config = dict(
    horizontal_flip=True,
    cutout=0.4,
    activation='relu',
    padding_mode='reflect',
    precondition_frequency=10,
    warmup_steps=600,
)
Rows from block 8 of a small self-supervised image encoder, named by matrix and row number. Rows with one number belong to one channel. Each number is 128 + 24 x the weight over its row's rms, rounded and kept within 0 to 255. All counts start at 0. Numbers have three digits each.
After each channel's rows are labels from the 100 images, of 14848, where the channel reaches its highest value: "patch colour" is the nearest of a few named colours to the mean colour under the peak; "strongest on" is what is common among them. Only what is clearly more common there than usual is listed. The data: photos with spoken descriptions (Open Images, Localized Narratives). In brackets: how many of the 100.
# c3: 3x3 conv (model.blocks.8.c3.weight, 144x144x3x3, each kernel summed), inputs 0-143
# c1: pointwise conv (model.blocks.8.c1.weight, 144x144x1x1), inputs 0-143

c3.69:155137144151093141155107106108108140154093160104118115132116106138098124149156110115151050119162166113093148130111142137118112119144122109156123151125095117095123117139165122138156167129143126147166096101085068136118121126222160144115125108117098136134142133103112090112123123117148127123125118178139108129155102135090157097134107108126183116131148149108151101161135140132177138119137111157154088121122142089128129111140141140155138
c1.69:117106131101106115144093142095128127134143134109124129123113117122165115119163076092159036086115142115121166116112109142115093111167106130161117152138131137105157132158122140124148178137136113142176097126083025116141105115173146135091116108113134134120088160123155107104121098128132106140128121160108120129144135116108136115129145129112115128114159137158145119166146145101141142109130136141156137139132100102122098088133157092133141
patch colour: white (74)
strongest on: text has "sky" (51)

c3.30:121116157117100098163133140105126162141068112093145155163162109141137121120108175155137162128126093148145117107122168155101136137126104124117113120127115141110099099116176176041115129121104090142161160110112123161062126147145100161120136109106157123144152141138127140082142153131137143145127138126165112131127150106114117127116095137116130109121097128139117122091107153100115144090161094160178123137128139137128132141155108120155180
c1.30:112148130141126087121129163147150123132113113125159134144159128152138103118086121135123139052114128142142117114166105156122138109131118137152109101121110124111143086112208142039092136111083118124127145140101115164053128133156094161132116109110153124124154146135154164079113132138145115140122123105170122134117135128125126119131118117107122125116099159112131157057126134095122136097174105163133125132132132143111148129145107119133147
patch colour: black (97)
strongest on: text has "dark" (28)

c3.56:121143163078104127148108103126109141123106121091155126133123156097112136147120135106120100120124130123098119149145111139105092124182139108124127093171136105136166122131117135068129141084141128142110134104093152141123155118145146126108129111142126153145150102083127142071082078162129117158133099156164143126085132098103152111061167133160119115161145141131127172154146112113130101143133163166131182146131113105131132099144096145095104
c1.56:122139135113109128138107108135141117109095100120132139130120117133159113151108151114132129141125149121125125115115163114126134102165099098132145124128141083117082139131091134103159149107143104138078143147134143110119130104137168072153134170100107096148107139056144122088096091123139137166142116177189115123110114130106164148084154116142170146138167129124135136111131161116142122165138130147130199126113115123109126115141102125060175
patch colour: black (65)
strongest on: text has "dark" (29)

c3.91:141115154118124125100147153113108132201097165135133154140125142135104094141133118119110115169110160152109145114110117109150106145070138100141072135121116154127112141069127150094118122114140116153120122116138129135147171124124100141075158120135112116133146144145092113158147069147150144124108149107143124158128164104143135131159099119103150111136142108125128152115104109117132149135128109121167176142119129132138106044164095135190160
c1.91:136113148119122116132158142119150125122091162143116156127139141113120101134125131109114122167098155158119146114124138121126095113088135117129092133106107142133126120089059134084108110128103108133126093076126153143098124138099117151083127128126082131102125108163139138174154021112150128120093108147129114150137147129179115136143105144140138120117115134134130162115108118097136167096117107127120110098096136125130164062142106145179116
patch colour: black (100)
strongest on: text has "black" (30); text has "dark" (26)

c3.21:133136155144095115116157123093192110134179116126118092131114104148166145110124121109146100135145130088140114162103134145083132112118125174118128167139167132148112104151144160117149123122123085118136140146181145101121109105120192141152139168069149137135161141132099110103126138124138104085143113159130129112118064114107131115114121098148124145127084112122121152162169094150121126157111115108086152118109103138121138119154167172127120
c1.21:118124138167106118102100147115140114156168122142105101132150110081167116148123107101154132171147120094109143150098134152124138141123142173117133144143150133149102097173139155126104099127114127145125154158132130102113081138090151104137128155090171154150129154117126150109156118076119128108147144189135163129141098088124125165106133105129146171110116138116118144142151117163083125144083125062115131139080120143091103136128178153121130
patch colour: cyan (43); white (40)
strongest on: text has "sky" (68)

c3.130:129164128131107129118125125156131139168159133123111151153126116119162107122167119127135135155116121149163123137110145109153131108161135110124017169136105111110086116078164095140160176118169157163156097127163147128121148158146114107103154159155150133116128129116141090131115138117113115109097151134135129167123146134142115137118142118092148130098093129130138163137146150122139141164098119086082091133132142176130142081140111150134104
c1.130:111141120128103166106127120128128128168147103137137139114148119104156133093130121132120114143124136147172136146097140144121135112179168144151048147119114105132087083068133120132169175140165144149135123111156122107137138128113080148140128145128191128128120088102130102101118134117115135132109146132114132125137149126110131138125175156094183146122104114130133157123143126136140116162089115098050121164136120181126118078136151131126119
patch colour: white (65)
strongest on: text has "white" (31)

c3.17:110134122120136130086114129145132093132102099134120125169174150090092131116099141144128095126139165150121112124113155114146094129143084113156180132113052108132118077090129145098145109150105157108126161142142127109104099139121165143112152120099127153133111116141096090110187151126113164100137112138137125132175098103091113130117106109134167134107086119133092142113132133112146098104149111114109117168104127111110142060121144105135158
c1.17:115136163100154102103136137116111141121131115164133118157178132104122104147104123102171150129104145152120120114137166153124104108103091098134133102118099117123093094086171124136133134142105119131073122131118168110141128148132168168107119099110130098157153149126084102113145159110103148085154121155126151151124110135087120096139117102120149118122103128124145136099109126131154097109136086094123114143082155089134155042085130096112132
patch colour: black (39)
strongest on: text has "holding" (38)

c3.41:114136113150101136153135125114135087187127136095136125059156135135182144139114191158165124151103153124127108136122095089123108127133126125147073123158063126122139161126169108138154152136127115111106118108139060103114184104159121126144118101104128132121147096100120128112074178133128146091106113154143094126114114140104123116126125110113162139144113124104147091112118125130148136106153098136110118090129128135135139131117098142169137
c1.41:096116129149144126134123127106122121198137142104106113105153143162184135161145179147143142164098138136152110112125094111109092119129120100138111144137077130092131105139139119163115133134127115120111139113126091109101186104136122106146161123111135147124116106100123107113084137139121164130130135132124080129112143105070125123135070128107178199139143143124128131101111131114146130081123102125101145041134118133112122141106117134141122
patch colour: cyan (43)
strongest on: text has "sky" (79); text has "trees" (55)

c3.23:175097137127111132149127111129100173085103081131149102138156107114188068126130164110091126158128160109118125144110151148137149150081135128135144151098080098146132110141119118131122093145136135096123127084144120083122166082174121130118104100107164160159103117150126128100140126156127146147140139133123141140124113157127152152093129134143167100131130111122135095137136147173133107069074128152113115138110138137150173144120162139138147
c1.23:141108119111093083147083112134155128128152102096120076095171098121196118167152096145152145113116131074126185112133129123138123142095097096088141144104144130143117119137106196154101110147125114118130099124130108138140087082120180099121114112108092126108107137148157132117122095111104116089163089159161107130134134161141144137144139149143115110118091145131133114115133155130142116092123144110097087131126156113112151124133139130100146
patch colour: grey (65)
strongest on: text has "white" (28)

c3.81:102074144096136133142160157121092144144098138154144121102138108139136122135164097130129112121122106092113140117133132126152119176150192118084126164104125118170135110102147162117131139148170114097159122133089102101178148135164101134123107155085053147139137116109111100104085103129131135141207160171137122168140142138118110121121119143136126159120100129099120128123162140114126126154132141143121113143140161126106142123121162090144117
c1.81:147094154087143141126132134130097129134107130147136102097161145141124122155135111118133118125125134120121110102168137129127119174132170121108102145115087152139166095093158112125129147163165123100176132131105109096156148136151095113137097153111049156129115111131111088132083111123163122129168203168116109156139143153068111113102114132114131135114109131132123122150177137123143126134113156145114126191157166127121163127142134137126160
patch colour: white (71)
strongest on: text has "white" (28)