Rows from block 13 of a small self-supervised image encoder, named by matrix and row number. Rows with one number belong to one channel. Each number is 128 + 24 x the weight over its row's rms, rounded and kept within 0 to 255. All counts start at 0. Numbers have three digits each.
After each channel's rows are labels from the 100 images, of 14848, where the channel reaches its highest value: "responds to" is what is common among them. Only what is clearly more common there than usual is listed. The data: photos with spoken descriptions (Open Images, Localized Narratives).
# c3: 3x3 conv (model.blocks.13.c3.weight, 144x144x3x3, each kernel summed), inputs 0-143
# c1: pointwise conv (model.blocks.13.c1.weight, 144x144x1x1), inputs 0-143

c3.80:149150122095131139126098098121097135164123146134140148208154145143121110142130123104147127203132123141127110113150126163112125138131151111134152119113161172071164137185121180134122121099132126123165147136143158116109148152114123140121164097117114114149153108125130127110122099124130108119089115149119113104150083122092071119109139157146166134164089113121149173145147151144149102096105126135112109192129131130140090163122124125114117
c1.80:161139105091128137127114101108105156155119134150163135181141140146137104150125123143146146208128137157146127111129115143094114142104110135135140127105131148092136129169148172131139110069124117123149153137107156124113159155124149137130166117039109148144139102106130134123129120122118117115118101138137118107126118113107081119128114148119156125154078124130119190157141189175133103113092127136089114154145149141132117167127113176103132
responds to: text has "black"

c3.25:133143108129118105138110136126136154155099141157137126153125152129199135101094146112181141120118117108142147141158081172118114131144121137149130144168124145063086124093115159117150061130167133137113170146112109124140152105135145128121146141170143123129091136127106144085146117114157116130084149151111123105116145116111158168105094185197137171133122131130088126153140128126131170123117132116129137147133169121113130157098135137124151
c1.25:138157123103130159131090113124091159161100155141134137155091165136172109116017158122144122140132116096148133153140102181112110134141135155146144139150121127080110126119104149125166073125157128141119144099135095128123166115134144124135143137133117148110108140140137137103098126105126105153088140182108133112138141142118162135118100156186139135126133113152097143140136119125127157123175162102140119132147142084141170109130121138124168
responds to: text has "white"

c3.95:137122112138176123102121122120125069134110124137119127127143109122110127144096135156101160125134145138107130136116131125124101173118136151156130130142146116083104195135113119134115108126147093113124125139159132144129126111130116114104130170119105120117164058121102114139095098105133134173146118114130123118123164136149067129127135117158141164154100110102155152138140189104153103128137084118172099172068123101139074134117112176163096
c1.95:163102106149169120109119107087137086164139153137154110110127136131099129136085117145125143124119111108147125132127125109133102166124180135143151132148178092096125140151114105112121124134132122083133114107133155137152132104125121126092119113128125114139168093125139120156092122148136119041132116115117132167126146129143090162126121135131147162144114121097136143162202190080153118124158086124165127150069153100134108134153120141138143
responds to: text has "man"

c3.81:116115118147164151149145141162141152150169123097120119113144091159138115085111120175150124145123124130118096091134141120109104124160133129108100135102149054123101147142100090132160107106110096106116126150129114131171125124116118136099093134109077131180140110106174139153151113121113129158129086139110140152177109158138154138108100132114140141175128119079083128089124134118130132153152135148135092125152077131085117123078096141130117
c1.81:098108131132165147156119124124157138118143140099111131149159113173104118086096139164152138158130114140119106079139159106122113130157157138116110134101145063115115137117124090139152124131119134098117125140149138122132098117088125129107119119101011110187118102112157143155158120123119140172144104124095116135172121144137144133145108082116118134162147113094088114108153136123138143167152121141106110124134085103103148110108119126109140
responds to: text has "wall"; text has "table"; text has "sitting"; text has "chairs"

c3.133:142113140135143113128126143095094116138172162102136133104131094153117153087093123093159100153111121183112071140101134133122109157162102137158131142149120150107153124161137140101129176122165176141159146112111164109152179114117135128117130136137119112147175152139140145125162145148093135112150134146116065175117108150130111115111110114124118135133080155129113111126097159132130103115130141113084090102062153100144090127114128119113139
c1.133:097111128106160113153120151121102095116164166104126148105114116154134161083098154094141118179119139160129086162093133159127121129124123143138167133125135151111140111140118126099141154125131159132178143108121144110124140114121097139107095140133128104168150133118112153143146145153134143120164128130131086162134128139141133113121100112130142127146060124113132124112144134119149127161159163132073101123004143096122112115094120113127120
responds to: text has "wall"

c3.9:138100156148119126121157089080136112112165142106142125134157157125160136104118113134131158148113116112165142154107123129109172122108184101134132158135142129109107146139149151137120114102150129111162179136096128132164112119184105170144122125161125107126120122131147117116120138116085111124103148143139187105152056142121113128151172142165129123125197103092117109153097156123116142105090115111136110111108135080097154129172128140102136
c1.9:122122139135137113124133116011134113133157139107148123128136158121168139112093123126138139141101113114140153173096132114119162111101170113132117152132152160101115143122149164148122101108150120135149186129105128141158123138185114174134129106166129126114135127114122125119125153117091137129111158146145173094163073122135117116142163132152121142086181104107118124153093137118129136103078097131149106105123120090110154126149117158130133
responds to: text has "wearing"

c3.122:114126144125104122151156162122163130092148120104083157105139108144124140085136167127118122166095138171110147103158115161160117121123092129110112102161114110090128182090146102105162131153124107083136118117127122100124119111106120133130089097129097130147127114149137128167136113106128156078149170147121108115110120144126152127105118142134108133134134147150078136104186154116116097147137149181134110084180097092106146099115134129137074
c1.122:121148152110118114146162145134128111111166127108114129126152151143087123143129179119151144144102147154126120093146078163151166129130102127101144134157134118123101196116132136109121114137120130097144136096141095121120113128097124139139101122132119108147128073146131151168159101091100136100154137150140109113144127139112170112096109108151110103136152136171101093122172024120144125172136122132140102100175119113124143113122118145137080
responds to: text has "black"

c3.88:121153112147149124137134126156104106049166131153107102112107113151104115131112090142119108169118094130129168149112135086153142113141143168072142123191177103141141140097113089108168111152094138110159121083112158074126151144135160117108096101179126130115155136147105134151118147091106101148131113084111140136100144128148128148134121122131104127131128127141129101143100134167135173118131139113130135117114116107136071133134092107114115
c1.88:109152140133132129123133137145102145072159131149139131113105138134101124114102097111114102171128090112154160164126110118144158118136135140102120155171141137157121117148136108126177107154100140126174091117131152101149131130128103147116115071158139125114179098131096028157099147115084099168137108094119127129119144118115114128131113103144088119125149140156133103152108110158120166151138130163155121109117108093159092122138095106105111
responds to: text has "buildings"

c3.103:156121124110094143152099136174118124084134165124100166149158113128102163082081128121101139191108137129113155138121100140117133142139104143141133140172157113109105162116095092128108134116128119088163084116139140141084141107103142129148094152087100071121115100115107109119124139146115135113072169143109172136145196141107145113125118142124127144118134184110136129118100114145133082128102100120150135146118137105107137128162126114146132
c1.103:168098133089097125146133092163099146095149148160103152164141151165103181072084117098103143148131124089118153142134151146129163161160147146119123125120156106136111141121056097118123153105130148088169108111140130121092111146127121144153124164092117097138112103116094125117119159140101135096069138108151157167113120135116142146151120111127134128129114156133112109112125109158151092135132103103143126153088104097117157102153123107146143
responds to: text has "people"

c3.111:160133166119192107129154126122137134118116164097124120133131076130102110060120116154161156173106122114105131117137110126084173133104116112152110092160158089113116171107108147127096115122098142140104177099124117124157124108144124138096125147093135105099117162078095118123152143102136123098130145126147137145121150173105149139128167139148126108113138137134134081162120167113128102114140112129114107127172127095128089132108144169161167
c1.111:158145155118179103144154135106154121132142168136136117138116088144130124086156147158134166162099122143146122110132108145106139121098124122135120111151148100131114147106124126148096140122106119138130166076139109163160111121128097122106094136092143122111118164098093108108140151134138107075130133117167145145130151179123143142112144107039108114134136099129133092155111163111120084104145122127115115118180131089148090091114154120173167
responds to: text has "holding"

c3.82:177128160108117155141098106125138164158112131141143100120108137099141114085104128127115097107117142118113117112122131143119134159121164148185150085086128091100146127121155132165135111136139124114117120128141078119138189103140142122128146131135153086149136105113117107104128098163145132176110167160096106117132131134154087186128124128076123167134122110095116133153185153112109135082123160158111116161099113152121152130179146148130129
c1.82:151122181104102164162130134141128141144118136136130123148121146132158113081096093151133136114115121124120106128095115161095132135143160157172162116097152076123134115094157132159137131151143131145137132112133120103153171113163134102113150110159154015127118105102105112082128107157141156168139147143105107117102124115158086171129106129097128174122122112082119171146155158124117138124133143153117126135114102130129120141149150123131122
responds to: text has "sky"

c3.12:112114158131111151146145104126176141104118123121163126119100116077149102136128113184148132112162147120114120145160155111153129114160091147143116157131134128077103108135170129188181170152149128137090139112076130150120123109124136137130085143114186143122144144124137134076121136110142178129099138114118121115166104092129129098138131146157126103135106121133135150109186131141129103168128119133112134137069175110147147138128127126138082
c1.12:142124121149122145161132120109151134020138135138157105154118104117152113137143120171113120105169161132100109145146139112145101108127107168134159117114109148091090100131157119167166163149104160154102123095106144133148143130122136111085091136111162148111126145115178130082113132102127176132105128129116123119129118142144126126145145140152151081103089094128159137153162125110128114157146132150106147149092141122159177094140109153138134
responds to: text has "sky"; text has "trees"

c3.4:115164108153091118135135091107182147101131150137101149143124160144143126156135109084165144113123136161136148142148131142142084166102105136144073116102110127102129108110121112143124157148129079114116111150141107127116136157103125149112115103099147104170133136122118136135126146110159177178143113108100127145151139130152138092153071147125142140119149163154097097171149096089161158131114139121129131123178152098102199110126133115135100
c1.4:147134122136034105127135107113166137092130121148125131137131158132133131127103116135141132147120137153161152146143116173138124127126143145135103127130134099119122126125143109156151157131110095128134114157127118124122111134081121139120112116086152131166111126114128163160105125111159165193179113116125138164118135170168154136103081120102160137165088137124094083161171088108158118132105148130107108140123112117099199112162114132100110
responds to: text has "wall"

c3.143:156146154100111176152100137104144157164138127129194131119139168101133120162120118152091147137122136164106123117161142139153103128191101163126139130113112145104148115091150128133154166131100111138152110117125098151141137151131129111103134196162165117162122161173126158149123099132168102120085159095145111165091128121110126127139116116140172149141152133132111167154132143146123130120098101136126175143152132154096118101116108130113083
c1.143:182147154128113129136132132088126166164125122159203154155120147098126129166126122131085134120136147160147147120168151119147124122170127175125172130114128144152142136114163129135138140147086109134153118123125107119128131138108137129096171162150161132140111134156155166129094083135164132118075139104170123130107129115126135122124119117137148113115130135115118177133112123149117143119120095132120182163159147196121108086132121108123060
responds to: text has "sky"

c3.23:120070141138126153141159126093131124129145128104080161103139129099126138135091113096153127106098155120097146115173148134114176128131105096098053089105132151104091132099177131170138098122128122121120131122129155121114110123162101166124167160122160115148144131112109120150161096096108115134162142151136124109123148155126131111118149134145109082171113101116115147138146116122082115147099166112127110158152080115117120121092163153166131
c1.23:142092148147153133135128104098137122108157123109061184091124134108140038135105078110154108115122156136108145116137141116099160119123133106109079089120121155112116133129160153178122081149135120108124131126110171136106113099144108136095172129108136119135135137134107139174181102127101117100169154160135139098130162127115137104125145135147109087165121108122105140141139130115083139128103154124128102139137097124127101107107141135164139
responds to: text has "standing"; text has "people"

c3.120:157150156122099141138095109109137088126115161165167098133128114144147107123178151164110136134145158135159124110110120124140082155110152156131132211130126085098117153149127138136127158142080122146152121094140135104108146154122118097123119145095125119092117112145132106095092105089171131156127137102119098136121130176154091182131133109155148120121112103128152111072108139151172139115142127151145179147132129146153102111152141151109134
c1.120:146164157125124163109110111120136085105123140160157108139133115140127109134173164141119167123147140132161115114119120121142094146125151124128151164126140085081153165163125150131120125138094141149131127122148108108098143128095117094132116123096135153074086111141162105131116092096150113151133147115119111099120110155150123166118112110142137108138147100136135112000107146136159140102125115147127169144156127145145125122148112141111129
responds to: text has "sky"; text has "trees"; text has "grass"

c3.20:085114119062150089098097152196142136135138169119108113165126082131105118106117108110111190132146132130112132105141108142186135152155130106110119122132140108121111120121109130143142134141112150138118142136129160146115099162149143116151163140139132129094141085069134158156122096120138119098157145154133128121128160132069150082125171122123101113118113149137126116164135126172116100162110126158097102112130148069119154114133112143117104
c1.20:104136130099121072101098144194120122132147171131109083159142002123109116114116085123100173139115133109132124085130119129186118134136143114128124087137163101110146101134113125131114168139120129132098103151117148145122106140131122118146130122122132113092140117062136181128122120147139120117118162151150114114147150130097135102127162108116100121132121164133128121130126113153092129130110127155104100119120131100122153113140120157124107
responds to: text has "trees"; text has "sky"

c3.97:137161125097146129116090109097112136139104111117161114130124146143112147130138118115094138111111121107124142149118106127085111134104139092137148097105172107183110097126094140104150118092131097144150140143122131154135169121112095101089090128132122157147113155079165104084136114114158177127105080153115131138126119126134081149157109166084107158145101135097148159121128083132096147140090123154126073133122077149108141102093139121138155
c1.97:141162129117109160128121081084130152132110149110177106126113140130115119111160136126087156134160117102136124119093099133095115114107161109126141090116167116145115080121105137139141112107112119125116130119141152148126164134121121103112123133156124189140116173082133088099164119139135141139104019141111128122105119140125076155164116153091115142152118142110144148111126125128101151138130123156126075135138081127123146091097134101130151
responds to: text has "white"

c3.69:147106153121147124103161142126116136058133133116044142155108120156136142178143119131143095127107139126111132129131101136138153142125128110065110099150168127114127141131126137102131141111121146075119136161120078128086066086145115107109126092159073107153169087133120117119138108108113146106169122125089101135130137130146145158121137139148165155106137150137134115109141081139112147156156121156095120134099125144126155114144118167117131
c1.69:141120159135140134091159117118118121113128125114070122155098136140142137128133116129159097131106155112151120128126092143137145150134152124072124124143168134130166123116110151121106137106128141079104154172114022114105084096147105110095130066165106137165141117138105132106133090109139134110136122136128104129131149106128145150131135138155128170120164158140113111114157091115133142139136151165110130128076123149106185107156146156108122
responds to: text has "white"

c3.13:121168156130133105114149114188121102117154088132110110096132094129147111123153135111104113171138093135153127145092143118147138127112152121083128102087164108126118109092094159107119121157123122057122130133138133140153106142104111128151194132127125187114114092134125111122138143150155136149148139118162149141110099125087119127150096143144118160101129085125124129125092160059139153147180122106141147137142137121134183135137099131158115
c1.13:121158180137106098110128102149116098115044082140124138118134075133145124119146145093101118168089076105137128150132167123147118116115180148066124076101173118141100120096095150111108109158127135093116133127128118131108070134097108133121166130125105142110129110141127120128157123146141124174146136137164175123111125137127124122164116121146111131099147102129107130134100164097136128154134095132128125115152120102121136105129085094142123
responds to: text has "people"

c3.16:082130103118131130168141156123172117120140155110108163136174130127134112120139149139129161152148111130116115131130125117097123148106126147126155182186146156115122137136131134107121109158136115150122120090095116115169118132150080098091171107100124106136143150106125120134126133116163148098126137092100153120130147115112132117121137087135084074176178141123114071141144130128130105138136092108123139101193134070083144169094149139121129
c1.16:127140116132118115183129140123177124096141111111043174126163138142105122118107160138108146142128137138102135106142137112102110171113085165107124149176154149122119137102123117120126113143128116126124126095103160144155118146105131101082142117126130111169104129110111140145129135090146181124142128091086130145112146133117118123111118090146108098205146134116158095157110156152158092177113115140119137126158134091092140157091136132115131
responds to: text has "wall"; text has "man"

c3.28:126152135163141124142133151093145111111130130158147188099134121126099130115132121127112166146179117108140132141115115138125121155098132121138096080106155174092087116138107105140125100136112079127113100203076121130104161136128154110139099127138109146089153096143128157148092103140116163143137110114141119129077122136165146112141126115150113149157121136189123150114134137051127123133151127140105082127095118074146130145119118135131146
c1.28:134138122161162124144126165094154116118129140171106186093165109134098133124130101142042132117140122106151134140094126131134086156092110132118112093147139176097092129151113102149120103135116083139129138188070149126111148159112151113157111137150114130101164113160129174154081123149114143155116115121140098125090112130149123130124116107125147119127108151166123141118125128073118126116158148126114082148112120083130123122146110150113144
responds to: text has "road"

c3.1:132137135182101137138101118162154139092105089142127103123149109123120112115159156131154133078122174118156125124151108099164127144151159123094169187139179115098123144188140138098124148098152089131103189112127131134103121116127128095165108126128099123091120155135146131135123130100129129112156123102071124089146105185171117127177125110125105129129131135110119155105110141154133173121116113133142083114105121117147131138122162123148135
c1.1:119042131150111119145121112140144142085120129137129112121155095134144136129144141108147146097121203113162109121154121122154143152127171112111146208151191095077140134158165152105159162097135087131104148115130161133098120112152124075170079125126100082111125139149145110143110123111108111101122150110107130129147144145127141134155138114130125122114121119112110138153123149142123159104117126165125121121147142102153152116149164129135133
responds to: text has "color"

c3.65:136157144116160125123097139106130121134109104135075184121076175129113116106099140118177096137138098106117164123080132074143099138132113150129125058127127124155133131114097153103128126149105090123137096124150159179118098111073113146091111105119122124111127144136147160152129129138128131131142137200117142106148164101137142142144138145121142112099139149125120180110108134114167121109121106093120130107112153136135135143142110141115063
c1.65:136129136136129131113119115094126106138115115148080179108121134112123141068055122124159107145141070114121144115097144097122137118141109135132107071144170134165115129103080163106128119152110140107077093130150140141110129125093128130094092138154137124107158115122118177172128101156134136138130124142135159115151140089103132107126129132137116105107128150168115127109106110124159091110163110073144127090092121146147148146164121161128082
responds to: text has "standing"; text has "people"

c3.123:115126148113088138099119145153107087136132134157159113148107158124157125120144112119168110141134166150114125149109109141100136094096136122130110132161174107128105129131100118114133114093100124176151119094094102122116117137180136169145103153175109154104122129126113121146120154109086118149137154152103134110179144131164137156140114171152112135158102109100154083096162104160138094079114139125128134097147090117131109184148176159126156
c1.123:119132169121094126109139101134108069129124155125120140131115126156135138096157135123120085167136162148125118140104091123118157105080103108144104144152175092115109141138135143107124133118106098146136120111134123106091109113192150146160112180165119139116112128158146131118119154122097138138122148140130144082170157138134143102152119180125110155089141066094123103102162098061139115085119152130139122123134137124136114154148165130149161
responds to: text has "wearing"