config.yaml
image_size: 32
stem: "deep"
lr_schedule: "cosine"
adamw_weight_decay_other_params: 0.01
Rows from block 10 of a small self-supervised image encoder, named by matrix and row number. Rows with one number belong to one channel. Each number is 50 + 10 x the weight over its row's rms, rounded and kept within 0 to 99. All counts start at 0.
After each channel's rows are labels from the 100 images, of 14848, where the channel reaches its highest value: "strongest on" is what is common among them. Only what is clearly more common there than usual is listed. The data: photos with spoken descriptions (Open Images, Localized Narratives). In brackets: how many of the 100, against the usual share in percent.
# c3: 3x3 conv (model.blocks.10.c3.weight, 144x144x3x3, each kernel summed), inputs 96-143
# c1: pointwise conv (model.blocks.10.c1.weight, 144x144x1x1), inputs 96-143

c3.31:45 49 50 57 54 46 58 44 47 38 58 49 56 64 55 51 47 40 50 55 52 42 48 47 42 54 35 71 60 56 42 45 47 61 48 57 59 53 38 61 54 49 62 67 55 43 56 69
c1.31:34 40 57 58 55 43 61 53 42 34 49 55 55 69 51 60 57 41 62 69 50 60 52 41 43 51 45 54 65 54 47 46 45 60 61 45 51 60 41 63 49 48 61 72 42 42 54 65
strongest on: text has "sky" (50 vs 24.3)

c3.112:47 59 51 25 55 49 33 53 54 44 38 66 59 51 59 31 57 42 48 50 43 55 58 50 34 65 44 38 32 54 50 38 56 33 56 40 37 52 54 48 49 62 49 43 48 52 68 64
c1.112:48 55 42 19 55 57 47 55 58 34 40 54 49 46 57 34 48 68 39 41 66 37 51 53 44 54 54 63 48 60 58 36 54 42 44 47 45 36 58 41 61 71 42 49 55 43 53 68
strongest on: text has "table" (30 vs 13.1)

c3.125:48 59 65 48 50 52 43 44 23 62 63 54 44 65 44 42 49 55 39 55 54 52 43 49 46 49 40 68 32 42 58 45 37 52 52 67 59 50 63 47 50 51 64 46 57 45 59 45
c1.125:53 51 61 52 55 39 41 43 54 74 60 49 45 62 49 43 54 59 47 54 60 46 38 56 48 38 67 63 44 14 43 31 39 51 54 65 41 56 55 38 54 36 78 47 39 42 58 36
strongest on: text has "sky" (69 vs 24.3); text has "trees" (59 vs 26.8); text has "plants" (26 vs 9.8)

c3.103:59 63 45 60 54 50 40 48 45 56 52 59 45 45 30 49 49 49 47 52 61 36 58 55 49 58 46 35 39 28 56 61 44 32 58 34 41 50 45 57 52 47 34 37 44 55 65 66
c1.103:52 59 43 55 47 50 41 51 66 60 51 59 42 45 30 46 54 66 54 52 56 37 52 60 46 52 49 39 30 31 40 62 38 24 43 33 45 42 47 44 55 51 44 41 30 51 60 70
strongest on: text has "plants" (25 vs 9.8)

c3.52:55 36 58 26 43 65 49 44 34 33 49 39 56 34 62 44 50 47 49 50 43 43 47 53 41 66 53 58 54 48 40 57 38 47 54 62 45 44 50 59 67 53 53 46 40 53 59 44
c1.52:53 40 60 27 55 51 43 45 41 47 45 50 53 53 50 50 47 52 49 42 46 29 57 55 44 72 54 33 56 42 57 52 50 43 52 53 39 49 43 47 62 52 54 45 53 45 74 38
strongest on: text has "sky" (49 vs 24.3)

c3.61:63 71 46 26 39 48 41 51 51 66 38 50 52 50 65 38 50 41 65 45 48 40 40 51 46 53 51 40 41 58 52 39 54 36 64 45 31 44 59 11 50 45 41 61 51 56 46 39
c1.61:59 59 48 25 44 42 44 55 51 52 48 46 46 52 50 55 54 46 55 45 56 51 41 52 44 46 50 53 54 46 37 61 54 25 52 40 46 50 50 17 63 45 49 60 46 56 41 51
strongest on: text has "trees" (68 vs 26.8); text has "sky" (65 vs 24.3); text has "plants" (26 vs 9.8)

c3.47:43 51 44 54 47 52 48 50 34 41 61 47 50 60 31 54 38 46 60 36 30 45 41 58 42 76 62 50 50 61 49 45 54 46 42 33 44 54 50 32 41 56 37 53 46 31 70 55
c1.47:52 52 58 54 53 44 56 56 37 55 59 56 44 64 35 55 35 47 59 34 44 48 44 44 52 58 73 56 48 58 47 42 47 58 32 46 42 51 52 29 37 60 42 64 48 41 57 66
strongest on: text has "sky" (54 vs 24.3)

c3.20:48 45 34 70 55 41 56 50 41 54 53 56 52 73 54 56 54 68 58 42 44 49 35 55 50 59 65 49 54 50 51 49 31 33 42 60 58 54 51 45 43 39 69 53 51 44 60 54
c1.20:48 55 41 52 71 41 49 53 44 56 56 65 52 76 52 46 41 63 64 38 45 48 49 53 45 63 54 42 32 45 57 37 29 38 44 55 65 63 37 39 45 46 72 49 52 48 35 42
strongest on: text has "sky" (52 vs 24.3)

c3.123:40 54 34 34 54 49 52 37 37 47 52 51 61 35 52 37 42 34 28 55 55 59 45 57 42 46 43 30 52 50 39 52 37 48 45 70 44 60 57 38 49 75 58 49 56 57 57 34
c1.123:36 51 31 50 49 54 55 51 66 29 58 42 38 47 56 46 56 43 46 48 59 54 54 40 30 57 49 27 50 45 50 40 40 40 49 52 60 48 53 34 54 87 43 51 44 51 60 44
strongest on: text has "wall" (43 vs 20.4); text has "sitting" (40 vs 14.8); text has "table" (39 vs 13.1)

c3.100:42 38 40 38 38 50 64 55 50 48 45 61 37 47 36 62 52 56 38 50 39 26 64 65 44 41 54 72 43 63 57 62 36 47 55 53 49 51 46 41 46 58 57 50 46 69 59 59
c1.100:46 47 33 32 29 60 60 62 41 55 45 62 33 47 39 54 46 53 40 53 44 42 51 60 41 47 51 72 63 62 51 64 45 50 44 49 46 62 45 42 42 57 57 63 48 72 50 55
strongest on: text has "sky" (72 vs 24.3); text has "trees" (59 vs 26.8)

c3.96:21 65 76 47 55 68 56 55 44 47 61 40 56 23 43 35 51 38 52 48 50 41 46 57 53 56 40 47 51 78 59 50 61 46 41 50 43 46 52 45 60 40 73 42 45 51 61 60
c1.96:19 53 80 55 47 68 62 51 53 26 43 48 54 36 45 50 59 35 52 33 50 46 45 52 62 57 41 47 52 76 62 50 64 53 41 44 40 59 47 40 52 40 78 45 56 47 65 56
strongest on: text has "white" (29 vs 11.7)

c3.43:59 64 38 39 50 41 51 37 54 49 46 51 53 50 54 47 30 51 58 50 35 45 45 46 42 60 50 61 43 33 46 36 59 45 60 53 46 65 32 50 57 57 52 49 42 43 43 49
c1.43:68 53 53 39 40 35 64 31 57 54 45 40 56 52 62 53 39 40 59 50 43 29 44 56 44 48 58 52 42 27 42 38 62 41 58 51 42 51 47 54 51 44 48 43 54 47 49 42
strongest on: text has "table" (30 vs 13.1)

c3.69:61 55 41 31 42 45 35 47 57 53 60 49 61 69 47 61 48 46 33 44 37 64 38 43 51 57 56 48 48 59 54 57 51 23 60 63 30 59 70 41 46 56 34 56 47 49 37 49
c1.69:56 63 35 37 48 49 45 44 37 46 50 45 55 59 47 42 38 43 50 56 48 61 32 52 55 58 61 51 34 53 58 66 58 34 43 60 42 66 55 49 44 46 34 52 58 62 30 45
strongest on: text has "sky" (51 vs 24.3)